A small contrastive image-text model, trained from scratch: encoder norm layernorm.
Rows from block 6 of the text encoder, named by matrix and row number. Rows with one number belong to one neuron. Each number is 200 + 30 x the weight over its row's rms, rounded and kept within 0 to 999. All counts start at 0.
# gate: MLP gate (text_encoder.blocks.6.mlp.gate.weight, 768x256), inputs 0-127
# fc1: MLP up (text_encoder.blocks.6.mlp.fc1.weight, 768x256), inputs 0-127
# fc2: MLP down (text_encoder.blocks.6.mlp.fc2.weight, 256x768, transposed), outputs 0-127
gate.259,176,184,134,135,183,187,208,224,138,239,205,202,150,178,224,245,259,178,170,226,174,244,212,193,218,180,228,161,157,128,173,233,231,195,196,205,176,195,235,188,223,222,164,161,195,182,198,243,237,193,251,168,216,189,211,205,199,186,182,237,226,224,221,260,164,183,192,163,223,201,230,209,202,173,181,220,190,158,174,164,155,211,229,188,208,178,135,172,176,203,158,183,196,215,197,194,210,217,209,256,217,260,221,246,183,257,186,199,283,213,217,216,218,216,253,261,219,196,183,157,189,241,155,160,195,223,211,183
gate.260,195,187,151,178,233,166,161,227,178,208,214,246,186,209,225,197,191,206,170,222,142,232,194,170,216,213,211,143,156,155,165,169,200,194,189,188,182,157,206,187,213,213,166,208,209,187,220,239,166,193,160,201,228,133,166,223,194,186,214,157,304,194,202,146,214,267,192,183,174,196,213,243,188,243,239,196,188,140,177,210,157,240,165,186,215,196,208,207,208,263,213,206,239,175,229,149,230,145,138,229,206,213,208,215,218,139,184,197,225,201,242,170,274,195,183,181,210,181,240,228,205,219,164,184,241,249,202,190
gate.261,177,178,228,224,207,169,260,196,161,212,147,227,208,280,208,187,137,211,198,212,178,173,161,214,198,182,214,216,208,176,212,206,173,192,192,186,187,161,176,194,172,235,222,260,184,198,147,182,204,183,147,171,186,171,196,179,204,206,224,220,219,234,175,159,157,188,191,246,203,183,235,168,215,178,170,122,250,192,213,204,194,205,178,232,209,203,155,213,227,210,175,164,180,219,181,233,183,288,207,213,159,218,234,190,234,213,227,191,202,200,228,235,213,252,207,197,208,245,198,234,262,236,222,221,223,226,201,177
gate.262,187,182,153,176,239,192,242,201,178,217,180,217,207,180,214,185,124,171,182,203,153,143,191,208,169,164,222,220,193,179,193,205,178,216,209,205,145,207,170,189,234,180,177,241,211,214,210,144,154,262,163,111,216,184,168,223,179,216,182,199,224,169,256,237,187,200,190,240,255,151,161,147,188,198,246,163,226,195,213,193,167,233,151,221,159,164,224,146,226,216,216,180,209,189,161,181,206,176,223,212,162,217,247,210,167,207,172,202,274,203,239,202,222,192,249,247,175,201,167,215,227,225,235,202,234,203,222,214
fc1.259,183,201,201,207,204,108,196,169,153,229,187,161,212,204,180,167,200,215,164,130,233,170,196,235,226,212,240,232,190,238,216,211,204,172,162,207,188,233,216,182,223,171,231,198,213,196,181,201,200,178,215,226,151,236,218,229,180,213,192,158,224,206,224,227,205,167,198,169,175,196,231,166,214,204,198,192,162,212,153,179,210,231,215,187,193,210,165,133,216,209,209,193,257,205,245,173,113,202,246,187,188,148,203,234,196,192,225,157,194,189,162,155,234,211,223,198,260,151,202,155,243,179,191,150,206,194,214,173
fc1.260,198,168,181,226,206,175,246,225,249,177,181,251,203,228,152,184,182,193,171,212,183,237,167,147,195,196,171,185,201,210,234,175,254,209,153,204,224,178,170,187,212,235,187,232,98,158,191,236,190,233,178,173,244,201,198,191,170,224,239,217,234,180,180,151,195,221,171,228,222,269,169,201,217,196,186,217,219,209,214,210,221,242,202,182,220,224,211,210,186,206,196,204,195,248,201,180,207,160,134,270,156,169,179,220,213,215,238,175,235,219,202,227,207,193,214,218,175,230,187,197,196,259,195,219,173,173,204,129
fc1.261,259,159,205,192,119,238,173,222,170,176,216,187,223,178,164,245,179,199,199,213,210,131,213,186,184,195,216,177,180,203,288,199,197,182,174,266,224,160,195,200,223,167,256,234,129,142,190,168,164,202,206,236,207,237,193,141,188,178,168,213,186,214,218,185,215,182,164,203,275,243,229,182,181,209,184,202,216,222,215,175,219,279,176,241,176,228,158,182,150,214,157,209,242,223,205,186,211,223,167,167,191,254,180,243,193,239,241,221,161,178,195,164,209,244,161,189,191,254,236,166,178,139,195,223,171,207,161,193
fc1.262,204,198,225,117,146,245,202,236,215,121,226,224,178,146,182,246,199,241,230,220,205,165,186,208,187,166,227,174,189,179,192,188,213,195,207,209,225,195,214,193,213,220,179,232,246,226,207,143,205,187,250,183,206,233,169,209,216,228,135,179,201,219,221,159,184,213,184,157,190,266,230,246,214,231,187,258,211,188,236,163,181,221,182,202,233,208,129,139,248,168,206,187,228,177,228,191,171,255,172,142,177,227,160,219,219,235,226,213,172,260,167,234,178,154,184,199,252,224,187,171,190,183,183,154,173,172,204,245
fc2.259,232,197,235,181,175,179,197,210,183,183,217,184,169,193,213,271,205,190,244,176,242,173,226,191,204,174,172,189,168,143,125,205,192,174,236,242,175,176,225,185,155,228,208,181,216,186,207,258,215,213,200,147,165,168,146,236,187,184,300,213,203,216,167,203,177,204,223,194,176,236,206,206,186,176,146,132,246,200,210,157,210,195,185,229,230,242,201,206,251,213,167,216,199,222,189,208,167,240,222,217,199,212,161,237,251,195,228,172,213,269,227,218,200,190,206,177,249,213,218,211,207,211,177,116,206,199,239,228
fc2.260,177,186,163,231,247,202,150,200,170,221,209,185,224,240,186,141,236,204,166,172,237,180,220,170,226,262,221,283,149,237,218,180,221,206,165,227,190,184,204,217,218,218,220,253,232,183,175,173,201,164,233,206,189,195,176,198,192,223,172,169,200,254,216,204,242,205,125,193,177,213,205,192,252,240,177,189,144,211,189,199,230,206,173,163,238,245,224,171,201,198,171,163,197,175,168,189,199,217,166,214,234,205,176,218,193,152,207,181,211,155,192,184,220,238,204,157,179,221,208,185,191,205,208,211,180,227,221,169
fc2.261,213,240,162,237,205,232,183,181,177,155,189,216,204,253,168,212,248,178,183,227,228,227,191,233,248,241,194,241,244,202,220,174,237,208,168,212,192,146,179,222,223,216,175,165,149,205,184,198,176,219,232,237,202,190,168,180,223,214,190,170,114,199,193,205,219,157,134,232,219,163,174,220,173,202,187,182,199,185,192,250,234,198,203,167,216,232,228,165,173,184,210,195,178,150,191,214,180,221,231,222,266,226,214,224,216,191,255,210,156,186,243,182,179,235,172,174,119,237,164,233,173,175,176,278,172,228,184,174
fc2.262,200,203,170,188,282,189,195,202,199,191,205,236,140,228,197,199,174,201,179,181,190,182,242,178,134,233,194,143,166,149,144,224,199,229,164,165,203,203,222,198,200,152,150,170,202,200,186,216,192,206,209,220,217,178,154,238,181,201,211,199,199,172,169,227,177,224,239,235,232,270,277,151,181,178,232,175,228,197,251,212,212,235,192,194,163,171,204,194,208,199,236,163,223,201,221,228,182,230,192,215,178,262,177,202,198,199,178,211,200,176,197,218,260,157,244,184,161,150,172,273,234,192,202,223,166,259,202,207