From a checkpoint of a small contrastive image-text model: encoder arch convnext, adam_atan2 at rate 0.00077.
Rows from block 9 of the text encoder of a small contrastive image-text model, named by matrix and row number. Rows with one number belong to one neuron. Each number is 128 + 24 x the weight over its row's rms, rounded and kept within 0 to 255. All counts start at 0. Numbers have three digits each.
After each neuron's rows are labels from the 100 texts, of 14848, where the neuron reaches its largest size: "tokens" is the input token at the peak. Only what is clearly more common there than usual is listed. The data: regions of photos with short descriptions (Visual Genome). In brackets: how many of the 100.
# gate: MLP gate (text_encoder.blocks.9.mlp.gate.weight, 768x256), inputs 172-255
# fc1: MLP up (text_encoder.blocks.9.mlp.fc1.weight, 768x256), inputs 172-255
# fc2: MLP down (text_encoder.blocks.9.mlp.fc2.weight, 256x768, transposed), outputs 172-255

gate.417:164132138093089149120112130171149117121153118087166130165169166132064156123154071117142131128117151132100165096156106118121132139133126096123127094137140143134124118086153140137139152152140146147150141116168174133111110107103122097108111177119111155088
fc1.417:154136134152106149121171112127147123146143147095187127151134132109125148089129128134130137156143161127096174127140113121118145166127131108145117168120121137106169165165154094146158161132091132149125084162148134134127148141132157099161159109126117136138
fc2.417:126132144085175145165077146100148123168193150104107154131125144096086112168155125107128132141140130133142138156140138097163119145154169142103140150160102144064114153163131095102098109138141136157133157133146134088096116102147131123099109080184142118146
tokens: "of" (76)

gate.687:159134129123155120191126138114115156145171155112167146118135148145145109125134112167156165117105147124152148129118109130119114121097096100140136112118116118132115088155094165166119130090138112100120139122069139141123166154106196164090157145127145115103
fc1.687:133150127141119135166130129125143174141177115107138160134124140132150124138132143168141178140131120129142118151156128088098130124133144153107106141118146140130088134124110129137149130164070145135170114139087110130121132120157160131086155110155111125124
fc2.687:137134183107151100162150118141101135146154122143180127154117121138115124130131077093159154108093128109129109118125113125111117171144123149121112124123098106136183094080158128126138134106120088145124151137135153109136125134179118113102111125140130069118
tokens: "on" (31)

gate.39:125097094132136170111083094133150114134144157110168128141111095143128131155110114122126112113129113105124120130125158111115154128110135144120122155157121094110150098124153167198086097121130103160090134169087148092098132106163176144134160151134133123134
fc1.39:135142124149153142142131099118142116144129147136148158093141104126147138065096164108120122133112135108100129136108095123156164117116106171134158064109127168107094123106172080141108133121131102147135162148165142118133074124124091101150164114113139136146
fc2.39:164127093066131138149129120163111093102121145159097129128143152106149116146125113108093120141129142121149107093160103164105136113110106148159097124195103130118096168097097153123162191148127144118120141143195127139153114144105154150113106121144134144127
tokens: "of" (30); "on" (20); "the" (16)

gate.543:105095116106126155103082142115138119131121136140149122098137111097139131151109127150108118099121153139125161098116124108123106125142112108158120086127120067152074143139091122138155183118149106130149171118110183099124092158121084135106164092139123084141
fc1.543:094127125144117145103164133122070108103124148147126125120126172120112109077131114142151174108145100096127128115132109100100100130110157109131096108119130117097168161163111102124181183117090125172157092100081103149100127131147116131131130109126174162086
fc2.543:093153112151158122146104124106125150089146121138139134121131139162066148111108148137162128132094136113090127128104120083165085152125141102143106150110132145153122110100152112156136155132087098149137139123125150105121133154123126123114139098101135116165
tokens: "white" (60)

gate.212:132128121151117149136138100138182134121143128108181113139118120148115116135155111126125166095120104090151115154092150158143134151139116115107135081155103108124103096107146131130109135132138116137123150127138122150158128116099128170125179156045121128093
fc1.212:145119140127096090150127132097102149111092108166080114148091162113161103078134097157132130175085117112119149093134109135156123109102149143142146129148106148115093148152152138124152128113152155124135144131093151134115169125119106141137143140165126184124
fc2.212:103133105140101146111129112138102144122104108070137147122143111146097149131158101147102112194159107162134136108160118086113153114125128119134141146096105134165123130123138148159092106149111079099196107093118143146120158123136177100135119157133129113126
tokens: "on" (16); "board" (8)

gate.457:116137100143120139114158195131161105140123105111153132105116133145134105129113126141106101112134142115116170144136099104083164158120140133102090101105148056108077112099125184118149167117122149141096103112131119161144115126129087126124101114133113116106
fc1.457:088117102158145149194109130167111118134192130143170117135111120113125154163157119130165120119124103130099131152155135120143127148128118100126106083137166138152090098150101127078133130113112144186154144184146115145110127124085094153153144141119117168097
fc2.457:131142117145079112138146110159129100115178108142099138128117124078133112124131150084125106152102130142125156117157105120097152188151133147107156090112169094124103146144124122123106158106124143150105140098158087117120134143123127139125094117120132126116
tokens: "of" (54); "the" (11); "in" (10)

gate.156:174171110136134106105124115152091085138185127130149125157128136129144148123145134135185129154148125162105178110096149165159112114113124098095118160122101117089150118099100135139094141124109139161122150109089133126094141093058133159140092085152135157141
fc1.156:142158140100157118112108152127084125110134131166093149102133107154102148110152147149120135155104153131183119152136126136147102115149128091090162098114132141094095104119153162094114144176096187131141127111141131139120101140086126137132146145120173123107
fc2.156:145126122158137111105100128100151125099162114143126148125094087110139148163095156139159125121107122161134130101144103085084181093161097122148145121168134132122132127160103151138162098146117132164173119107167080125154127094154078169139166116136175109143
tokens: "of" (26); "in" (16); "blue" (15); "no" (8)

gate.161:093168122077150070150092096111095106107138134127142146147129112075127108149105147141102143127168119105135084133157112169166153154140160123127112089135134123133127147080127143114119141150149083136154105121111165109151144106127123143117101154073095112153
fc1.161:153117135156149141117088110160155131125115161112153153159077138137140144135139133120152061143095147140161165152133125113112118145175144096076174164123119110158111201133126116126112186126135156134147150162130102124108105111134151119122152141153113112133
fc2.161:133143151108133081115125123142174101146130161145155144095082074131074117098119111105127143125119122156145156105135167112158134083095121086111111126141125121126129090139136115120085121158184121109136126119158123126078168109112135112152142134147144096108
tokens: "white" (51); "black" (8); "on" (7)

gate.416:104116114106098132107135123155126122117115175083107137123139147155115092116144120168171168114106122144155126127131067080070136096163117101094144108115100106146148143142140133135153143115144120158130094102112109120092158138139127129134143154157148114110
fc1.416:123142134146099129126172071147181091162148137101139113116113111098140141143188133143134132105096095152120120117095118138106139128158136141096115071150112155147120132119118122114136124113128141115130178104101109134167137122134115179122147117122114100099
fc2.416:107106133149114093111099083090112121080174120150135155108143133152138096150139134133154155078135119078100130119191136097145107097080099150154108110121156135068107135180119088115119141129142144140115155120096169086127137114085122066172143131112171149084
tokens: "snow" (16); "water" (10)

gate.24:109130055130162132091108148156121111108137160138156169085138108160081119138128133175178127110121184115110177138163124111125145122113094100160108119134144087118120146157123153107148168103161159110088128116146169139135132127108131122129115114152125134101
fc1.24:122139107111162143076129119155141099108074149134123123108134126101113126127150113160108130140126167150128127158134176084110107123162106127117105109161120108129127140114134061110120140113164122098107117125129130182153119139114123139087156104143131078131
fc2.24:097142121135112158107131145126109120122080120121151131160122124148134151110139150094132137167098087128114101098145127157163117112135163134107146122136088153153158127113173110110099158147138134130125136159137140151139140096174127091152170142070091124131
tokens: "white" (45)

gate.725:139160128127137143116108131108130105133174103143159141076119124102116144129094126164136122138135174188091155110123126103130125102127116119122111136180125120124108152096116124123143111114103124126077124104138098129117166146143130114138112098151110151141
fc1.725:093090143162142129130172169116127086140120091153148144160141150161139133140113142113070107140142110150142112145137110164101109160146156129133113086100144100126123103141170136140131120095133101115124136141094177171132109124164171126130125091132146142094
fc2.725:150079092141119123158112128131139148120149102158107096111133102145146105150128103108141111125157152103094154132120156169154184147104110162118155105135136114076147137167124122103119121142137110126111139118154097076133103093143120107171113138119123146133
tokens: "white" (36); "<end>" (34)

gate.93:152090145101159112153085126142116116144185128099143113153172077095074113149113102107180098124156126131140145093105129106143182127143154166100151112096129130129149106114150135138142150160113141155119141111122118117104077152104137131164128167123116108072
fc1.93:120096102099072102132127133176129125117167149103139142167110158101149149156131134122128134105108129143141167086148132151111091129160137103148156153139124136146137084084128154140133125062098166136155122116159152101140115138131145125116100150120087148139
fc2.93:140107110123119135169147132149140155142115160095097099104107120111132112116144127160133085115147170120111139126094167126158110144125083089081128115102120136145156129127167079156090079136125113146088109112144138123133158089105151147128127100151103093180
tokens: "of" (57); "face" (20); "hair" (11); "is" (7)

gate.463:144109122140121146128137159153167107080130128082146167097153147113086153154145159127165131144093098139119139137125143142160164116162119163089111148122131117139148137104136182161132146144148099100147140136142122139087125138116168146125092168105095102140
fc1.463:088100103125139105150132109126110140115089155116159134117074103127094127136130136134084105142111140139140112118135149100103118132107111125107135128132139131104113085142125107109122128128119155154107145156138092151128112112111118075154139133106102157123
fc2.463:126129154126153136109119135130110124099127176109163119124163170115155118094103139123143139145185116103109130138156090099132167149104115120137139156145100117119095088160157111174119150098139149146124105084159124110147124143159138144137091123110135132136
tokens: "white" (46); "grey" (13)

gate.686:114121148079166146134120158151126172104130168153144134106100106163115118106148108166141112129118129135149094108121117129120131160146106110144106111152132117147120134111146140152141103108093101137140105116074111119092113174132152114119130136128160100092
fc1.686:136114139180117146148102127140083113142130090063177141137133128141109164095149129122099117107138133132103148158117116109100151141152101130099093118112164126132115114099114105167085140173121137135184138161138115117142164103089141151126169096135099119131
fc2.686:110125126153134109136139129131157160129090132103117133115188135134124124092139149144095132156149122147162137110108098115077146140147145071144104123110121135121131152096142154122146127120105124112127117131112176120153115126150145119080159126149128098179
tokens: "white" (19); "wall" (15); "with" (8)

gate.427:096131109147124122135155125164104084153120168122137101179136175124128125083127159167091128125143136106094136074121099131124127112116131106119068134103101105104136155139111098112078141159140084158134140127099129134134149146157118137092142117125117163082
fc1.427:139094127164122139150145102113111154169135067176116183101119165168075140083139155108119104110105121124077081092124191127129147102166068149105108168156096144113101138141109143079158121155130109131114088113162117138130096132131139143102136124116120113125
fc2.427:136120150120166163108130166160171154150133127144132130141149099096120163146135098179171148123100118136115134172122097070148116117127158098143168142171156108128112100164116095127135165118112085111164073099177136175168141135097151139150113125114158126090
tokens: "toy" (10); "teddy" (10); "couch" (7)

gate.563:121103140121145140112118156130123114138151140115164128132115091171121143122081129135156139141148127116142102152122164128155086117087159100169174133103154119123109166143135126176169106151159147134128124147129173136131177136112118124136101149167085193129
fc1.563:102077158077068120136164107099109146110138165106146137133106121127168105111119129122108106094115138107109129131141114116103139147107126115149112100120135152136123118095100101139147078091080115142130153150139121149115131145151137129153142120123153120084
fc2.563:148096108122101123086108138127139156162129108141125086105116160105151123125125168105176142165123117122083151119132115124152119174118112091140150131113162107143066071124123156108110107113084108120133119102139162159119117138116166113094181142136148128121
tokens: "skier" (25); "bus" (21); "dog" (14)

gate.429:180162124128123154137126133140134146135133115096119094120149109096120165136131099123126144142173128125116122102158140135154094110100119131128123130167133155071162131133145118147132180177126123131124127113110126130109115163100089113149102178126151139057
fc1.429:131156150159109104118156135122119130107131126080104086153145141114129132166099167133122130095148153118124154117139091121146119148121103131135093097143158167151129153117123162111089154120107151096114148158147133105130110129152146100150129130097089120152
fc2.429:122112133153160104148100102151129155155093105146137104119117129141133125145096100126114103143167130107113132120135144159118118154116123118127142153141107185133127128120099129136123146160138150172104101100175143145088106125150098146154154137168096095113
tokens: "of" (41); "table" (13)

gate.413:095163088160114151152134121115127120093112120130129151131140171150127113132162145159162149105143129088079155169180126137122167134084112143080111133119151084070131123125102142146078130139126132152110112112117067137125146124132105111150101140100137155101
fc1.413:123119140175130171133137159145120144108080088143136133157079116136139114114118146142126158113092141103147111112136113138096126146149131140144128091136079091101106134132150143137136150098126157124107133136120155207093077132133126147091137127096168151083
fc2.413:136151116103137105137127121138127167149125161160114108131145127086164125087131135115168131104086143107123140113108097121134104121106088138101166105171141148085133124135101074097142109131120149151133140152108155065111117168140110153139141123110106152121
tokens: "<end>" (32); "on" (19); "snow" (12)

gate.55:092147128145107137139113134142127067105149120122148100143129104148145090122113122142100163112132093094099140123158113136139183120146135133146141140102147127117070125124132125129094160175089124174138098107121089115148131126097153098156127141134099126112
fc1.55:146107108100135139093123147108149142121112121120100156149136142112127121129128186156148122103155170127116150138156144116119122121099152116131143140088135127127176133144076118163117138156157118122115127119137134144099130121092126126141137149146151142142
fc2.55:091173123101123109125162105147116126120123130084137127158112145103158150109151137090163105105126103172115137112145145148097149137151170172091127122116137108165100123152147116167080114127134139162103108076115128130117156136130090130117121141126149131110
tokens: "snow" (64)

gate.52:131143140102165107151142084163107150146150165146129117095157127125172096144133131162175110115121118147185158149102131143144127123113096095123140128162101096145146099162119124102114108100107118138085144107095132131112153203093141120111110132146121098133
fc1.52:107106148129089145148124170135110113135129082091127126131150123106067119108084085110084120140147121132119128126110120139119142155150114129153093135108146113135114156124178142171130131113148107122155089132159132146110110112083139097119129134125115150107
fc2.52:145127109153147118149126129142168155125086144138076135149088101103124174115119121169130086148142144115128162131132103066055143151112128115105137118127166126129121164139130104163140142130100121100181124108137105164121120148128129167103087131149149153123
tokens: "white" (87)

gate.259:125119076143105118108101088197150144116161120106124108165126150142131163120139131160123136115114090151106143093151130155159144118111128149129167087120134138139144132097142090101119169102147152152144136122127142142121125118134136128148172123097132131089
fc1.259:138122113129140150109162092085099112159091179133150168141140150150110142120158133146150133098129151124120134188129104101096123127168114146134151125105084140137154161143116123167126111099133141113136108109100114175077118136185143164127118167142151141046
fc2.259:144152119118115141140096079176125140153160146138158107090109136123090119141137088143141154135136106111118136104109191144163107096113093122101128122181100105141136085108164125133119103113134126145096127088130081092115146159133125102127131139121111111134
tokens: "<end>" (40); "clear" (12); "water" (11); "blue" (9)