Rows from block 3 of the text encoder of a small contrastive image-text model, named by matrix and row number. Rows with one number belong to one neuron. Each number is 128 + 24 x the weight over its row's rms, rounded and kept within 0 to 255. All counts start at 0. Numbers have three digits each.
After each neuron's rows are labels from the 100 texts, of 14848, where the neuron reaches its largest size: "fires on" is the input token at the peak. Only what is clearly more common there than usual is listed. The data: regions of photos with short descriptions (Visual Genome).
# gate: MLP gate (text_encoder.blocks.3.mlp.gate.weight, 768x256), inputs 0-127
# fc1: MLP up (text_encoder.blocks.3.mlp.fc1.weight, 768x256), inputs 0-127
# fc2: MLP down (text_encoder.blocks.3.mlp.fc2.weight, 256x768, transposed), outputs 0-127

gate.158:113116139109172093131119110088119138111120108157126143129120070156125153137140140106127126141115136122141110156132135126114126166140127147140126107129131118149155132131100145115118126152157141172162164149141078105118138093126139117121114120135117128108143149083108188130111166114100127151160144097120152140057138139171129082111157074146129131135184160094154163139096126191127125096135
fc1.158:131127127125166150132094126187124128128109106123130164084126100151104128092191168117125126158138152109151119114099127161129102094082151180134108121151106120145137142101093145084111121130082070142136133134135084079123143108134124146106139149120123159147118187148140159155127113121109127132115142114135110150057084120170137135112127134101183143126162118108128166115096108172119130152128
fc2.158:080118119114169156102117171145133124148107132141147113132157135153150098177162146177145118103123143110123111164141147160091119137102115159106135130134120101130089097122091127119104128159106143136151134142134135130112120126126113172139119111186106147121135170145102136082147174138095106097166152114110121133141106129137103145180136121168141133101159149121152083151156141129112116152149
fires on: "a"; "is"

gate.76:169110115155167171148063174128124117119127147178159145162112122115134096121083123111112101104135123129162116094099110115156099142117127102145129105173169106140142148133105142119097139146128173099144160131150145135142191137124147182125121118146106115131155156126143140097129100107161105135152129129114131127126146144148130113069135148141104144140119130118139132141107108156120169113098
fc1.76:118114129151112123119146151103125120116101155128128129124144098148130154122097124130114132146105150136139102119125107140128165146167110116141152115122124177159158060116132161112171091155097107136105138112115107130127110119162133112115115134144123144152122078130108106108147116178126188110128148086120124172121136110151107179175107120139124101140155093135091154091150123140142092075141
fc2.76:109108091140160140120159087130177121138129157071138103142153155145126169084114136105152152087163116141077123146139134152117116146113077131155099114116091079162145105120158126124128102104167124112109148154107160128103132112143121094159102099083134119120104134111179120127119157121159143115070145132172160116117147126116158161111139150080140152129109131114106142116140138120135139147108
fires on: "a"; "apples"; "standing"; "vegetables"

gate.465:149134061128137162099141149110097106114170137118112131148139092133105111166129113116130124156120106105101095113113128125114121095105131148101160130142168125113089135129111167146115165103125123111134106178153139103128143107116122149118105149141128121127133168145082133175084146102125089146141131132122115130108103140152168137158134144129136137140174098132129131136135135137134163123089
fc1.465:101131122123122084114148124146134131130140150172111090137137107077134118082071085113131135156180136136148148094118166132136134123138154098125148132084160155136098148126132135112120125138151139108128123126107158179144083139141127104119116128124161131136114135076177094134131126129128128117136102135132112140126142151137119090151158161118093128156068131139141132158107084134091110139132
fc2.465:125117162153131129134117128131128172152101110131151151160131135171135119123149155125073117155093122104112123130112113134096138097149091191145136139143132117153107109137123131118143119142130130146143147177077140133142162133114112139128160088194167148105128139108146130131157132073146098131117107113183130104100103123092115107081080128076099106136124115121114148128133139070142089139146
fires on: "stop"; "surfer"; "wetsuit"

gate.255:139130149137133092146105130185125170076123116146178157139090139113093135095167128130129128135135131111112131124104126127173127114125137176127152117147126093079122167146149110101154123144128119105140155164170108153113148130108116132123120084158143116129116120085091131100132125072174127165117119133140143141122145138113155113097122132091139114183101158087118104138116122157101103141092
fc1.255:121108148109157113185117111108179131118126174170111139111108117131091143120154104122124145110130098136164096128133155185111137079144135141134175125109113129106115144093142137137145091171123108130162143104165130105098148098096086147123163103117106142115109120062132189090120104089127102145105108142122167157100166134144148101082134113092090118180144144132099134148138116104110133149105
fc2.255:136143153139137156196080151165115089132138174096135121136093108130143139059096133142118115094152128118134186114158097167137086117135157114117156137153135158144137151134128125083149130124106145122156128120077138124104166134116145137165098133113146123127142110106132101067135061124155116167167142180110132145139113149147091144132116147162136135132129118127076118133126105158140140119120
fires on: "on"

gate.700:142145126124181069133073148139092080130141121081124137170190103106112131133128161138095122138147125131120106134114118147147138133084130139125076125147156123138112153127160109086076100111177169141112118150139082126117120106127130132110110152115148122132128139102101164131166100155126115131109137162117128166139117116124131147113108098088100098192173139106139130161102129100105146152123
fc1.700:111113084075154130104121055098127108112156100123121107154125101167185131131132122112144153114147076101090073109157162121133162118076138148138103133156150122138099116107083152092176103163145113157167179092105134173108157142120144132095113122153125138123141138149119174114128145112093145139090113092121124136157109119103111129086102134150112111118135134136136124125080104160153124116133
fc2.700:125117149111129141139146104115154178148118116128111116100124162129118130103125113192157139142144153146118143091106130116125130151123096098127131115122120115122107113133131118150147109124110121098132102113126150091119127123135134109115133131112116124127146073148119106146107150113110140109135111095169089107153185111101140128132133145117135163142118084131154128132105175170110143156114
fires on: "a"; "of"

gate.279:119117121148150117113091118102101140137155134107149148094102085114143088155156103097130118133122152079142142094143170144146103129148099114140116091163136113133123129143139122136042162129111169159172126144121110122147145107142134130135166139145174142149122161121114155172156156145116098136132133110154141129052112127124146146135132126124142134140137116106129092119155142158125132140089
fc1.279:138121163092137127137138160120156160128138169103187079133114098120158105191120130138074146100104129165151143144143118165074144193115120091154102126141115150140098119127174129148101130106123116135130117139085110130154145138147092114163106138136122100162144154123152144133138101119170124155132099097120131148093118106096106130117101135144121096175145087133169106095084101141121143150143
fc2.279:104111102160128127159170116139107148145180137112071153097133101143174157108089166203132091125121127117140154143095140129162147085118158105108167102127155115079117116144126112103095113114155160097120106115142160153139144117087138158142148161163110121081115105122157112106092153127085120087123167159109142165126106129131109084142129099135074148117144152110101128143157110120163123101118
fires on: "a"; "back"; "long"

gate.587:112130117152130074112106105130123135085110133119153153101163148152133130141109125103123150137136131156104136107119145114142134111095089146062127161144109121084109166137130106140158097119124146094120111154159101146120130109123137124155172145117146114102100108121075146153161117086101103109161128161153141142190176134128113128185178112152126099146162114146098109169138145127125108110128
fc1.587:136152118126108081155121097111141102147107107157169088123133118077154125141138109109107092129187149132108131162110183100175149127117145166106138113148151070145131147109139177149102147143147081115178104113151152158144110188097087142128103147138112132111148122104117128137118103154177116170092128098158105134137116088106107125127131120123082125160170110125167078136113100120166128133126
fc2.587:136106168180092172136143134110165109132130127137172096129172198122137088159116094100115162133126127182161141130142125153084135142098163113132136113134126110117124122109168099153128097130107084174103116159129140140155128123100111141142160133150118132152110160151138129160073148105105145138149102129134092144131129159081106150122091127107136142139132119162109133118104140116154072140121
fires on: "stop"; "tower"